A small contrastive audio-text model, trained from scratch: encoder arch conformer.
Rows from block 4 of the audio encoder, named by matrix and row number. Rows with one number belong to one neuron. Each number is 128 + 24 x the weight over the matrix's rms, rounded and kept within 0 to 255. All counts start at 0. Numbers have three digits each.
# fc1: first MLP up (encoder.blocks.4.ff1.fc1.weight, 512x128), inputs 0-127
# fc2: first MLP down (encoder.blocks.4.ff1.fc2.weight, 128x512, transposed), outputs 0-127
fc1.327:110112146128133161121104088118148128137124119146092100132124114157119148162136133119114136121091097157137089132149128135150151116132111130149088142094129126148142129117136143142123100141139136133158118119113131138156116121115131106162140144173138126171113152138121112114111130107086133103118127145107111114121124115151139129114137129118167093126148160108147172155159128109146126145109
fc2.327:142118147160130154136114140146119123098145145117123128128149105109101119126132120124104125098148146093152143138118118100127114119166106143111105113157106130125090125117155133098118137133142142160150118097126119128117118137126115104120138136128105129125144133101105109127110124153164112152154169090122109133147119155151109105115133138125137131102168103093140128104125158139137141142135
fc1.328:131146070152114142122100116135140130136135138152147189142158102102142135137134182136130133112128098146151090125139110126105117110138138153128149135119132127128139136119133135141133106140122135165132146146112146134169092080123104081165123123110116119144140108135126132124135165114103151135124155143104116082116111126131130142098070142153195151138104137159164132145118135135146116124151
fc2.328:139095142124140121160143184159108160130170118164110138161125124151095125131126116108106149141145169116156134149096146129157110102111113126123091130114110142114162140116167099083134139101150116098169139081107157124124119133093115154134147141091155091163100118118114167113138137094120099126140152121118151140119115139127128132121129133120084144101126134094129102159102133114110155156110
fc1.329:114126067106159119138170114136101115133126098134118103104137132135138122131105101125127147141141130107125097117147091116118144119127124103124108124150133144122126088124127164133151159144121143142117136128117124157134133145113143173142129145143124121150120149162131131146142108119114129101142134117133153120163122113120123148129089128157109090147100127112114134115137102130140161153145
fc2.329:127096179137139151130127139126101121150130163132115154091111143108097163145102184136106130108153150088124123182145129140121148152133129143096109120131126109148158108135137088118142092118146094131132132161140109133116136160103138119144135138129137123125109089117155149149099170139159126132105156124123145156132145129132142151098165105094152167093131082139149124135159181111088115141134
fc1.330:120172161110123085114149168093129143130111121134107132096067120109089131109120057106143138141137113144181140075095175114143139114165135102119156093117146152086120098122138131143120117138119140109105118162152156117110135119133175145129128163144133129142120114122127134117126157127156115118091141132153085110142126135082127115099172124123141110117085162106147148142155133085090088105148
fc2.330:166116134163149109106099108162107120107105132155177122145137112132105119102099138157113107132103078110113139131134107120148099142134114107147162143139154111145108096133126063129133125135123115111144131106117142093129094117133127161146109113113170104153152132114121086132101147146090109110122130056101128123119126147091127148141127105121124146127127107162075100123095157154147096093135
fc1.331:110110125102125138115114149146165185126160142106137133178089105190159152115125075154166147127134138103119107107138147152122108120100136184086130098077107133109099132153128154150105126164109089085122144119115110145127195134136097129127158161125112114131110107118148160147100094132132126112130148100135122111095119083128116107147117113097152088116094101137154101118111130072111145130181
fc2.331:136131121146125114156129165097097132160153135172109128143125100134141127106107135144122123131132114144180125102120101128125086171101107146162123155128112147129127140106126084166098137091144114121118111127094150130121093137097125158118114107164119172114178146137131108109191169130108063155154130120144087094142131139107101077092092111127097116114136163128115132122109128165087141106154
fc1.332:121137136114129148122110139105147126084142109129126060117138135177138152146116160099175118120138106138123126154116133139130130140105058153108113068155121129133126120116122136140126166140118119167150097139155148113112126168091134123178105157121130137173134140115126100124104136175110106093114136170159096095146120087086076131148131096095141121135109093149140134115144123131116140128165
fc2.332:138120168140110142125166117132141118130112181146108147099134149071155136140090129166121137138113127112109116123113111150129124107150143171143122130138132185113134159121139098128151106126167114148098142139110156144202148087144129138100117129148118099138113113116101133127148104120136153147149125085170131139127117128118153098143098131166171124090091131087100132125134092103102162092157
fc1.333:152115140114125125158127131119113103106138094129112145138110139145114142108105125130117141136121109087118136103130112147141121113139104159125118125100123099119121145144136129114105114133144100094139080158107157082091137113109150141102118120146156144126136141174089144136135132159115147109124118171149135124108140139119140121144108120163112076124136151156068125097107137115131143117131
fc2.333:131136102132112146158119148120127145175079140129137129147136125122085108136116152126113136102135148146075154127142149106140100159123119157137118109134137135145145098163156088134128128139149147134091118134165123121132148084141104114135100139150106130125148160111126149121129133102135151160154137134147148116136129130134166121133117108099147157122149106126122131124120108126109092112118
fc1.334:143115153154113101122139132105154121133152117123084131170130144111100150106134150122114111157164121111119125129074138156101140162098121106119129143127146152135086113105150155138152127107095120121138100106145115133136128122128091156162134175139120136162130140170135112100138110082150113118135119138142138120162147064145131124115125152120119128117136194142114179119119124116095133134144
fc2.334:129165130129145147105127140106147167144106115112139108140156141131111095162080141118136184120082163197125106152130149101128125090100165166116135121079132088130125130121138125099104063133136158160138153111121107132117145152141135138113155102118140122104134106119160138143070124158120149090127129128134151108129123139116136112117134115100108138134143067130124147105145166162126127174127
fc1.335:122145169095127121113122115100109120094108115131104146119121150123129122125141112119099142127126085121113162157137110109158133147163128113154129143118193134098127148121158124115080132068115120157119115116090112067128116170118109111105131154129148088130120117119160095191156113118139135131142141127138122152125117108107146131140100084165141086152119140137140110125125143115148152096142
fc2.335:082116158081164111181139109135142133106068127145098166143106143164179082081116078156105164174149121118109118144129128123142142150123142137111140125112147126173096134136135115147154095117142101113157105110119104118102162148113116098140108189118109120147120125149123165160174069105136166138128079109083092066161109120116115130131145141140151131088148083132080174161103140187142089169128
fc1.336:103122149097115146152133127129118144090115151105133121137062088126117163115115144172141092102120129116088098142117066182129094076059094164139130150154166136153159139144107164112147094146081122148127139136114141104153150125147109086156142139162147113141113149130131088129140120178126124098077149128109124182141162131134125126106097154122175099113136113178148135110136143127128154095126
fc2.336:107175168155151199153110126112127139131132147130111123176145141159163152095156114082119155143138095153141168105151176076152134148200103160129094140071149150115087120129131127141139164095147151141112108132164129149156143129105133129121180098085139145103121091107168119120114105131090117127130093139110137133171140133142108117107134132075138116097150092111124117138059110123129123161103
fc1.337:189114108141161147151117099135127136122127117113118121191124178124142124105101155105153129119131138094173145129086116140137126145139110097147096090104099172124126051098118106114152121147153093076137128140132128139131087141130142140120108124113104085103116129187096126155162103108144111148080122104129122110118140113085107098097166152170170071087155164106154131103157093117125141133095
fc2.337:115131100118134135159126123092124128134096096158156155115141117108126103150125121138111169155154095156136155158180129134106124164143169131120152132102150160123090149165126142124130137148096150122126157119149163143076120148131137159108114101117134115126072097097124107096159148097093152136156154131101079170104088158114121100107152072123111152119100144177096161139149143136132139127107
fc1.338:122180135174131124117092075149102132103122156098141117114147116153129141135094151118097145125118131081079125145108132168127174103125120121114141144136108126073094123137058134128135120119162144122127123102131144097157111103118139130170162115162184131093119127119114113155117124164117138175150090095117112158134147109116134125076124111112148134111115116121131143125113155094109128111131
fc2.338:102145159134123152127121161121103141136144125095160105121148155111104185133152167108152099094127114124143144146147141141128130111093082122118090111154157121144108112151128125131160132150113135149119105100119102196125156170121100141154119136130155110131119122123154114129104105123114149124102147104105114142186155124149109126148145146110132155138096095169103100119138113125126149176138
fc1.339:157140100114149156100121145117116134147141138067075175138116128094103115132166116113145100132104127116141149157134142189166128157118129163132150106090118153124148150099125133128118142089153107133158133116097149110096109142156129112150110124137117090093157147095157143098116133147160129194132110108145137167129112084145120119072126132087124117131094191160113117127103149120129162110097
fc2.339:163136108116135108129122157102168152106126112114128101110094122154139150107094137115146112131119110117134154134136139095117157136132099100141126148145133123114111099110149146129133100117155155156101122125103140150155139096148102108107156128155137123133134117173112117146176135127110121098118132125129135101142121152091124149142103163126124181166132099078158123124153143162120136125135
fc1.340:151128158105088160147111140095150111090107184130099091144080112116118167156161126188190115083100119131107150112158092129149126163121160141097121088129105100124146155112159133168153080135148162130105172138117130143110136118080120126163140135138116145094145102098151150049100118149099169073121124140164083115154112091095106146141111125135169094105103124160143166119094116151070099089141
fc2.340:110098142107136108153163123141140174146139208161051131066086212132158127111101104138124069168140160130098190163132137153080123147134167122110139115177135167110091191104077127069143100133154126183115127093081142166102169134086073130070109070177130118140094126092102145159131140098105171122167134112130131172155143154119093125136150107099145132104088144131148074117116115142065159128141
fc1.341:153115113127106141097119152147127081138146130105178156120134143109134147094102132108127180152151104166078118131144125105163145156141152141083100144136155173138128131140144102110107155160152145099126171114140146184124082115088104143159123166119139117107136155096136113122094141083132126105141124153115140096119122166148138127130143171106130158101110145172118140133124125151148126141128
fc2.341:152114140136129120094120157116114121140138129119067115147131105154132167131108107120156139125104115108154122105144123119149130106142123133110140105175047147106121116152124113094087155135094101159146124128185164153117188111120172122124131088174103134116153088129163095115137113142103105127170156126078147148094141117129128115177168124177123155087107118100151149112119181150121105123133
fc1.342:105117169101113134130104133148086114123132115109111153186110082154125094130159159122163145131115130122138116167088133159109164142136059148122093154125178104083122137144184130116127156148095078137119179139141131114114124086133157163108125116148153098151118093133145198089150117109149126106138171160156141162089167123127135165115115118139134128129168150130164124157123118125147143172117
fc2.342:128127122160166116131118133165128172149123078148132084160165131145138075135123081100184126080111121150159118154167161108117147187102113088129116127134117170136131142100119152141173098121125122116125135141119117109103156114146130103159123100141126145096092161139131129097103129137135113174146110108160132117145112137127158121199100176135144144120121121091090094117123148153101147102084
fc1.343:124117146137066136124130119138135130109087132133127093144154122169102137149144121141101131117143128177147166150140132125131111141124140151094126107131116109155147149122133137135127108130109131125142079134142109142127147110138124114112116130132142147125107139139104118158121131116154107144105180149121117155143142091099127149140123130124106080117126124140134100139142117128117124134152
fc2.343:126120129112130131110154134124137139144147133096103126098113136124162112105122154146140104148105130095132113144117137150127147134128141103121102150131170111150108094156114143159122154113146086159089143119127103118163123132130124119144150106116141115093162130112135104100136128083132103129120104120113149083120127121116130111148127153108128147174141104122117135112101152153132134158128
fc1.344:135130165118149171168141131107104193092141142132125113122102091067201095136130135149133097156101092112114147138081123121165135139113174160120123126142124145109116140162172082140118160140142154118118179153116123063181142140153121141138134176078122121105138138091154096127118173129119134141164124091098119145119143125130145151148101098119087117162113119137132087158116089113124149141134
fc2.344:144122130129162122120123131114117072124127104118087096135131149133190110127147105161124126142099145101087100116137146122149092090152121135107108132162082125141124126120145183106109116157139140137079131125171137099138135079127138088103088130127091108129124093097127120126164108140156124144112117088114164122148127119121157156151157131137122092081201147175171151161126123161183179138152
fc1.345:152099095112112120156177130124106137170095152081144152132113124095140139124106187150151102135120096132167134075167105103161147132147145114104128127150119093134117133122093106130149143176120099147143123139163184119117124165113103189157102163149160085142145152103163088138176154128089125135195126146064130133120088142103144105124095117155108116131110094145161123147193136132132110093166
fc2.345:162104169162117125102161131163164115087137150110133129107158144131119147139131181102100092076081139130120096119136091177166133175149149074114161180111142138148151094127146133126132101129131146128144149136128115170157162084117185124112167127101095127168167110124080120079120183139118104076102136103113131097144136139148087158155119100140141161097115167084096105149115159137153117098168
fc1.346:105174123108104137071087139136094119098133140171181139086170128158148133105135147097175154105136126110155118097146094140120128145183164154140120108134150151119181096139181128115107151099101134150146152131157136154122111115099124136102093137127114130103109138127135162135097138124196098093143134127113094165202089143128152115156072116149131119136135107154165106109159123096136111188092
fc2.346:195101171144152122170100172167126126152142154127154123134112151118106074130118111165112173109137133115145072118177128096083132154151114157145123094121183160112126138121152154136110169126121101123157063144116114106098113124168126139150157129145151091096102134140111129076145075141107133157134116092112153126128142150132146101099143152146109163109179140121197139131150084082088155164127
fc1.347:104123111127134112155089141187107146154113160128164130143140162103171128109147159069061121107142142148143093132113158087163114130138119144148133176128120101098112135109140095124116136192087122132118154100102111125123099153115171104151136110090102090088130129089140139130125127132091108154178144149192150144137178122075079097086080097175122146077129127115107182149074137107116143094096
fc2.347:129113166139165189131119166118121103112152124101176142090139104133103149140120088132124131116102123125168159126123106172118108168099141143084090112161137138107161137128129142154085137142187112133171071123125114131109142115141146099116111147156142168125150165141083113146099101141111165102126135100122142143135117153127142164155124180128121134133148127102161107143158111122098070130149
fc1.348:159100141142085108130128137108066137090137139147153132134102127103138132155112115161135130127181163112141134125117156151116135125123171146092147152105104144168143129158141078109160141108170129069167147154108118082118139133086158129115126132093135151127121153124134140135142130122109081161114151155124113143087115119132097095137120146110135113112129120090116114160109107108109077145143
fc2.348:146116129129150119147118121122124122122125137155112109153125150139171095108149113131136139121115113131122158127133110122135140095150100140185085115151142127097132108124152153148100139138064111173113138128165137118149143135186082135118128133111142127100111149140141158152141105125135145164151126154074115109136126131120138126124133114145144155126123152099133110088125092118137150097131
fc1.349:131122126128094139156121143141109132108109145121102106134124120135135130150108122112135131102083126086151121116111112107127167161092118119097142151161161110164126129124101147142125082154133137144128144128108084135097131142122128111132129127113138160086130116098118093093116125136141170096157132138099123132165084144139134119142161115119188114118165121110105153127096131129100122136067
fc2.349:144133163149177085093121125124132139200152134146150130131123147117120136133153107110135109157164112110144169096085136115135127123104106108108126158126151118125125122113118172103163146134124079101128172111124151163156096096121124117119093110084101147136146125157091111135151129109079118117132106147120130136103143124145174113140102179117120116106100116097149101161138125091152114105148
fc1.350:120129128101088130126054160079136132135153155153143141121117126084102125091157101130157129103169119129104141102111139133164162175135143123154126131113101204171112093184108126118192067119169155109149182115172112130131124111150159105080091136123135131101114204124131166111141146118133187134075133180158164131104133142113087124112126098162140104081119118120158135147099146070120121159121
fc2.350:116128143121113148152146124150114081121150140118130143179135121153142052164166102118158121126153122115097120128143143104122079102128112147122112131145099132113152150163145127106103160112089110145128138094136112176118146127079097155113083087168113107113143099098113120131106120110145125114178168101103108108135120085155170139136152152130139154150149185124130180113126112160169120109100
fc1.351:123158164146126151104133100086125139138135174123123115146118125082114131134146145157127110159105132094166112110148126146116134138143116111134112108122156113115108132128159163121146149136084156125164164152115117169166167121155079098197133099137143128109093154138140118165099124117165114122140041119163124059106092124132086150108075116101135140118106153149155114108113123103108138138175
fc2.351:106144149127171095146108139146186109112151160093098114158120083107160150115116098066113126137156160137108129126136127117130153123127119121151165105144125078079118131132124095137125156180147092142140112113126145144213136114102111131122073105123119155166110111157108111140104141142144116134181179162148122193100121157145127170170131173118109120148108132108126128192117120120124195153104
fc1.352:170117116146134126173095116116126127142131148108120112107164115136131137105096127112122105097164094163135105111176111153150104142118110143148125159130104133115095121157131157161140122131095135142124125106134140148129134152133139119166102151165130089129157096132089178081167126080083124123128159164113170109105097119119113148149150131106157119105145142095159101096110113084167132160121
fc2.352:075106071104142182104099142094082098116118123136113130122140116125168118168097169185162186129154157114130167086131079157141142146117131123117119151098131102108135128131124122098179132112121119119114156147138116161087103128071169086123086165152062097144107166148120144113103155147135176111146108124140103105158137146143125156116110135126165102074116106109140142132147115116117172124112
fc1.353:091103128116086097135135157121108146126163121147098134094155106142154158124166099103123143156120129169128145117115131111127087134101076098127109145139145147133139135127149136117104157158144132117163171161122136133103126110148127174145140116062151125150105142146154113081121108156116133140100106089121114136150116128121115086122147159114119139129132128106171119122141161139116125119119
fc2.353:134113137123167140124088119128124145170141078075128178130122147111107117142081142136122151106138147115134142145117122139132105164099151162124139156116063158122116103141103110114135094096137144125090107130128090157122132114127145117152107120155086094110168126096131137152086161124169124120092141149123137122122137146114107189118132123139128134163092125149105128138138111117126100116159
fc1.354:120106085137096130119143148104122128156107113128158124119073132111132117114120127096126143126111113151132137144150097148114110102107122109096114122128135108136145089099127105106119111118081113141115124148127140137120104110139102126132115136110105142152124150161136122145107120135160107119117113150130108116103177097127101099105137144074124091106125151112157138121128102120133111075156
fc2.354:151139188133143164129125124136168177159115138117126146169158108141131156115103130165120148148100110136150113126118132140149178145116130126115127162160154137115121092149136129135143136104133136137120118138139105131133139151159166140118151091142148150132144150121101136139159097117099134133143160096114141163126096125143173150119132121143151158120127095150085131144128130130108154124110
fc1.355:116178119118096135126148106128173180095156107151128124132122110164131139167109110133135106133143112135153154139113110108128119105093116136146109132118153123128122133125121091142144125137123123161143142149133097113155136098140140120155112100106099114112154131127139166123102135123137102117129136132170133163138137092086104126146123131123129133110125111111132137148152110128148112121127
fc2.355:136107180150146138125131130120100159156146101148140116140108126141121108131128101169120084123109109117108143144128117131176119162125141159129141133134138111081144150164156132107105148115163109153100132073103122133138115159116098131134112141129139138088156076137133148120140161140109120142146113165125099132134100143129128150124122134116106113128121174125134128112162116132136142124129
fc1.356:130092129106139124140103151116157159130124120143118112134116137143103118127126180121148131136115135145157138138157133132123100125143175115149094150171152147119115152100078149142136128123153117141126123122121148114149152085132124110102116160141119130116155128111122096123117113135125133148143120120108118124119109119149098091126122110134126124130108105142111107148131124127129086114107
fc2.356:133165144136153133125126120150080121113110136136157159107119130119138140136153109165106101127110147129149106173151155134116128159116108124138129123097124108104130143132164112158126121149139135097149112108134118132133149101134162146134137104143129103141130145131133156092133124111138116114135108148142151131125140107129152131137169134146125124114129173151144135119129144096146140171155
fc1.357:129127128130110131136154115148106126065144159112121108142093110105105087108112115088141105125151115137070113129150168077178104132163149146090071129109135101158129089170184116087145164158156150134072113092139124111115115127128103104189146162144111087075129179121112115097151104125157125081101115105094140164112117124150086114155159109172121108116127115156146176144114131167089121152116
fc2.357:159150172077111137161088145125098135115133065153119126136161131119120155125147112139129113136082131084135097151120129146115077190087138169089139152097144161091142131120166147097116144147112094075132176130118109117095132141082090127166048081109061144096107073118049168154108158139136148136113108142147125127115148095118126094107159180118064121108153152128140132098112124128136114085152
fc1.358:142128117107130130135143090099133151121114125108140120140128133137110154100117100113116149131103155108162101099142137142140150167150113125153137115084133131135143110104136108143145134101146125162107144101096137151110117101125104108124138170135083135110125133119126138170116091120125166139137109114129128126134132120122129102135129121133146135131117100131134130131124111106120122094115
fc2.358:114143143106108158133130132127150118099167137155135120108103101131102131150094142148125157102152117147101132126089119126121141112121116124110139112143126123123104123175114109107115137121115092084132125140131125149136107135108171127139154097145127135166147153104143130117128153136127097117116145171111155125144133160149089128116115110121071122128105129128136137118132137121110154152151
fc1.359:120171173095168135064108127146132166145112118103093177121126128140107175083114086135084142098139140128130134144126106119114169126144139119142111157123153126140138163109168125122118130098108145115106143154095138140131155120086086080106154149143131091172103163142172132099109138143124114123070146149122108150148129099115123115140134088097113199150126149140159142153131157132147092143140
fc2.359:144146139103137141133150112138102104100115123115123108133107120166162180141159135086115152152086116154112099156103117125165128103124141144125109141159090140110128134150126120141148122126137107198124180108106122174056161101143090094184079083138135133061151138098167129127125108124151108142146099112125120128135103144151108131121191109153105101126157136159095192152150119175158084074113
fc1.360:088137099069155173137134091118118151132142121130133145125153104153106147191122087164103114157143092122095127127142111139175104099165159114160121074129138114140133143149072134085173146141136131120108128124150137125097118148160087130105136198168136082074132144136155093173100109107138133143137056093115115158154133119171124136112148143139093139116147105153158130077139153154140100148180
fc2.360:148147112130113168121125109129090100095137157126083152192107184117186125097187150128155099129139164105088096122155140121130139117096127140095169119091125143127134137152137136151089119139119143117094174142069114136110099152092136171099090141081129102167111123115102169155132130131116138114092094164170163084146126100142123138118174176134168120101115115106109169155133150103155134148111
fc1.361:101150107141172125119141159140145139116122160082114183178140167148114137098132141115107125113156140130119133148103144147102114152150128148082128105135153156131145125163129093137128120114147107138109143143152102115105121137116137139111094155137115128123143128139165161163150151117174100126111112154126138173115129143099131121114124133141100124113109129115128117088155098138099131098168
fc2.361:145141144133094097116143158120136124145098064138139105090121116110150103109129131086136130122107065100127131149137094113134145129145144124140101154168100150143128135122150112097115169130146147114155088132149131124157137134134117141166137103154123140109093147137110083086123119111110144108123120106152132134102118128153144111130142102150148142119136134110104070137074138115156131112086
fc1.362:140120121099113136116114132159123161113139135139135135139143108102122144128129096132095123126118149150110144138118103145148126071104113149164152132099103120105141106117111106120147098143149112136106127118150116124132092102141130185130164126163146150132120136096134144145147114111113154121126113109105102108117131152127118140141106136153145131111107141101110133123125155137125133145133
fc2.362:121111122131112146160106112141138090116145139135123143123136122133094105150117139118155165120140114151113108135121142130123119119121102118111108096118130128104130140146128087105120130133136119112138122131080144118152111156111152136121133114086106116136104130142125139149117112126140077132112115125109093128151111105131129129134142126066152125116115096114152138168130137123126143133152
fc1.363:107109134094184140147124096129117153121156121121089100114148154161119128125074139090152134192099132186139090131131123100129130137143119108130138120070146115070131147102131120119160149129143108121060133086159167134155134145113150118184108110103146156146143126116131113123145148148080172105094205114150155144141115066144066144139131122157115100124114130136155142088149101135116121077126
fc2.363:106149130196114135100141111129154136125128141128138102095107134103166123146174116121110103114126133094138142086107096152147155142134140089141132116122144141102084115101112127131116093127182129161165143086136089127140131093150144126132143121175114093102123076185099108102127144056067097142131167209078116139126117164109108162164149110156147147114132133125107142152132128150150123149138
fc1.364:134160144133126127136105172096121112130110139119120134136145154123084119143156129140128170137145135107148176136110112125156131122147111131135131121135112127145118143131095122128117133138162107121122120089144126127095116087122148104131122107095133096141130101140154124148127134111132123114110136176143108153162122138128099149124107121143116129169097098089131159121102095118080125120134
fc2.364:117087133126140124124140132112106114107116111116138121108113130158123127172140172095097119077140131058125106125136084150118131144124118111135144120137127126124119162150161109136159141136126156187112147160088105064127143140147081157157147137146148135100146122142114109112106173141125121132175134100107144109113122124144128126109108164127121120107132129167135148119153151134146102104116
fc1.365:076118088110092053096179144108130151112135197144153141126134097137141152125100071119114095137187132154096219090127155123120074116131156143127132136180154132141134077154175121165157092017117163084137167120076107161047168156094092163098022121144133124081096248148088151053115130085174125129118114174085144107142162162193101129142134140087123077130131142129107065104117158131096200166111
fc2.365:121075151171166125140152128157163131146117153026122143126163051132148125146090113178178093127113147158138152097113109144104112086109108080155182140145078138091140187136059120131125168104099088119166134160186159177142107139138068098133170141118184137106132103100186164098132113077192076143164180185101124075166117142153075097126133143141168123161064113091075099084122121179102120158136
fc1.366:135178114122137141120146141152101094093105104158076142138198112189128096156108086141121127136174171138160110130133148154164142143129123160116115140136159089117176115143176124128081111126093099166121134131136170139141121146149099140116125107134133122111124039132133126108181163126102141118156111141111149159159109134135142114121144109124091101137138087137132112111122133131117133108095
fc2.366:089158134111143131096093128150103185186167099132144154150152151111127131124139087174172161091115188129084146110133139088115124178096116075103121081137103142077107118155111151117146094125118158135095140133095120134168110079114157150123132174139133073144133133113135130106116121177129156158097092098121131099128119138121121167150093112160134146120093131110153141111122139095141141135118
fc1.367:119086139069112107122139106126144100116190085103116153099091120125077099179128114111135161111136172110153085159159102100148128118119099157148081102139138144107103069106122126134112108131141126109104087113110115178112073121135145131135165156110109161131134158183141117135132116155090129147154166144165134091122145134115182160140089131155154107124147126146133109103162135136141143180134
fc2.367:119169117086145121123140105090168101108125165141159132068129123138042149166128142122107161106111111159096117109142128109132135125076130159171130139116116145111143131176123091103161132135138124109114123152101123133070098141077114154154109135135121087117161153113173097167122176138129095096158137127112152125112135132171126143119134175114179160141074120144171160102109106136119119130097
fc1.368:170145097119132168116165132150125123128146121134127076128136144134118131157128104143126172117085116122155117139115113150147103131097127104123142150106134130110182130112112118136119137117146103120119155152139152126116124149128125161143153126151126132148087143103108108097124089129102131105109117149152119127149105137115155114141127094107137139146127137119101118118130136110150173130151
fc2.368:124119084136089108121083140077126124139153132133095154091146115157125122116135094095126132113145155100136131124132156108105113149106155133128094092159107125136129128136131105135137150143150161101117110114135168150128159152101115132134095131103157107133137137165114123110140093130141178134092102118129091136095142128097139142149106146153143130118114119121142132133106149149168120119155
fc1.369:120099131089105103157115126092133166113081167115132139099135139160114123160140116149169121142120157138131109118156140140117108114149144104153155121119141139127093102103157135120148161128153136135122144128119102122125144159102128095106113149111131138147103168143141142116131146095137161118168147097141096121137119144097135134098103120137144112170118129153172155134091083152131149100112
fc2.369:116125157137165157133139116151119115118101102103135122144115137112149177154086141107114154161112131102128112146110107095107134145131146119097134156150135154099114131129084123152106131144102147140136122081121114144113105134125080132119125159160111097115146109125081148152113129131126101124101081154145130101119148114155120103161167111167139097079161125107117115137118170119117077098115
fc1.370:157111095140100161143120129128134093120103135169108145132098111104146143147123118102129121155116117142119122124117129132144127119133133111103125142113145116117133142124118106109126153145140144114151120116112137118145100146119151131097138094127163141105147104104100150123113123127135147117141143142136120141136123157143157135119106097136125115151138155145095145130109130118121119155126
fc2.370:099133139157118074142128130141123160127106109158154125147156149143132124122141138137112133110171129129109181122143161132109117136131108125171121104140151122155134112134151148150125104151145116132134153138150133119119138091149105119115102176138129135144137149148141138122132178157138093168120127086119128138136161112134105127132130151116125130135131121084165124133136100189108125114134
fc1.371:105154147120134098136115151162101153153180142168122143127114102135123122142133129132130121143118153118141086097122135145137141146114136150121152137129107166164097152116156152141149188122136148150156102108132128137130120094179145163120104118126120105138177115162133165131124134140130106135140133141154130128169177143110156096133116150127144164120172143132141151115131144171129074134125
fc2.371:130106138149157140138131158142124098148128152166165157154146135165142160094134140140153150173184168123117170173136150096100126138140144138159133136154142143114125127121088149114143112145147105135160159169111127152185132129131134147171154143124160144104096147145129126146164111127144172163113093116144130113109154138166144139130156112146119128173104152135151132112146134134126146169151
fc1.372:124118131161145158140153130142121122101148125110150138140120150172136139163098109103135144141128163162131126122133139114142183134153114116117127121143158148148128151130121151128115146143142120121146149160138102125157148136150153123120152161127138090131095147123169123153146148174137122144131103130141139117124099101117123174157113146154130115143150133124134129135141109128159124125112
fc2.372:131126116127150127139126127156095106165119089183086129104153131090157086134156144112104128130124131091134151125137081108107104088125136157144130116112126104101114111125141110142135165122132118094139113100126122113133104121132083119129099137137133129184117092114138149122093133103115130126134137131118111165104161161123149135145113118123127162116130149164084128131105122124153168130146
fc1.373:148128075117132162145156176104195121151135131158099113156151127117134080112139122113162150084126172115152079134170095143104113181131166153126095121095122155116158109117148150087114123115095094112139160142118145111135141119067113091138118127152169165169081155154130096155187154090101138099130119107104123162075149139097128112110082142104108161166097146152162125122167103156114122154146
fc2.373:089158129132141091148202141145154145117108155094147111124116164105125160092160154099117118096116127128188112112109111161123129157123168120126081129147122097150132133100067136128183150151131077136161130142126151132093153112137171135160137152134112113112126117145063109146128160174088140121088143147115097155088129089112092137118110104148165141138120125107121111078146148107083094143147
fc1.374:127114161150125143143137134112113130161118112100116123136145197152102117169135120106129173127181118101175096125139154195153091068085137101169056092147154148147093163090143145123094123104176154114126142158126104100118099103097152127151119162120140161155075111104109108133112150129106172101124094149168124068132134091173172099166135149178148147136152114156148159143153131120139176137120
fc2.374:133108134138094130156126089118135185078108157125070130101136132037133136191174159105161140121103156129107149111130102083112133132147101138094151125121116139166124127153111162139127144058099108165087132159126150127116108076159130143132131152131121104098200139105118147119157133185136108147086159084161135112150100126187125141116091075084097131100091055137122124154133141086144109137158
fc1.375:171113106144129134086122135164150128126154112136102158177090137075118123143125132161086149113144132119159131144100144110121147141143118071120175137135173147113155114168102114176154172125163136160132170160139163161116115177129157137107093092091138119115126149108090102127113105157126174136141101119141145159157151092125167139097122100129108128108090136112146115151078171143151102179125
fc2.375:134138160123104147128128162139090156103184120122150089091145096105102153114125105103175131126171118102131093124131166117095123108116135127190154120098123110108141139121137092094168126110127108092108138139139148126146163181125063128123092101132134102143120128116162078113140150096178101151107130127151111172082112155128160135155134141147134154091136133083125179112158079102156131159148
fc1.376:166175071117092127099128153128120160111110121143094154135134142175128139105115146123120113115172114088129120141116086121167126138162102107139141111098160157099133106131135123098138127168122154110122151140135118133090120142143102099083125135108156058124140094108087134139081153105109176115149129109152108117128136138099187113115123104110127120111121129082167100123115100128122119124159
fc2.376:136115133111101107163090107136085144162137099102130097099156120163131111072138097150161111134130101124159132149136127125122193115148132116105099104117072131122134174134103165152157139137114120080121136091114130128150123100127121149090136126155115111139102106136137123106130113101138110101105092190112139128149116161123105145123079148155129119154167103076126128149096137159176115121082
fc1.377:122130111177152092132118088141080119155140106145103148127114158129105185145121100132138093117109141113138095104117119136125144136196109104162127115163120156100114136128135110125122148134085135121138115131132145143173152137146123145136101141127146133167177121132111107114106166146115123130127132093129171135110109122125113138138132112110116159105117106114141139124161139093144151091129
fc2.377:110146150136148120081175124108100123151152133117145166120150095111090108130141127112145114097158123162116160117145140116129111131116130117099165123104140105197183125159133092161135121128143115123114121161125124150152113110146112159116100149145123112131118107110156125096144127134121136124138151108115127114141141128100163136141126130097132165102129100142141121144105130079090140134111
fc1.378:113118108128095108155100171184062116095166126108147160114197100097124143068111148163129112116107082104102156149063118120133110122091134168178147122118169108154063129136116107145146137156124150070117103125161100172112090124061130135143117169151123141096099100164159156133104151079123133072174129117114119184126063127123160124184108152101167140166097065151109120148156133130119163151139
fc2.378:123155124131153116143138171126198172127170083123140171158158155120169122133115161122161124123120147100143129097133097137169206135122150113103152136155103135150145074122087137171148093121119129128088097158080130171116090165159128110118154108118111147154167157123095129111168094129121096112111141124148093120162156097082124142125139138145138131144105107128160093131119151114104194105085
fc1.379:151098186169138117136114089126097152148131093108159128115120106158077160145146115148134164142065083137068166104150163194114122152108130150133133085098108154125102138110155101159211127088173142172138188136148175187151114128124076190169077203208149100134120139109118098127115156161062091185154103075087096136080112119059156145100127073126139138140188142149141105140161121086164151163083
fc2.379:130101183134113134136104188106095085130106144118145156162141088145147164111167098099105163105135149115077130152083142146132133192209150126183128125134144168135097114184119103077166169178113109142123185093207123122107168092110133150090080147093085149088108154113197150076175084106148165087102140164077090171169143124114090153103146147125092098150114160093146113113099109121155126093150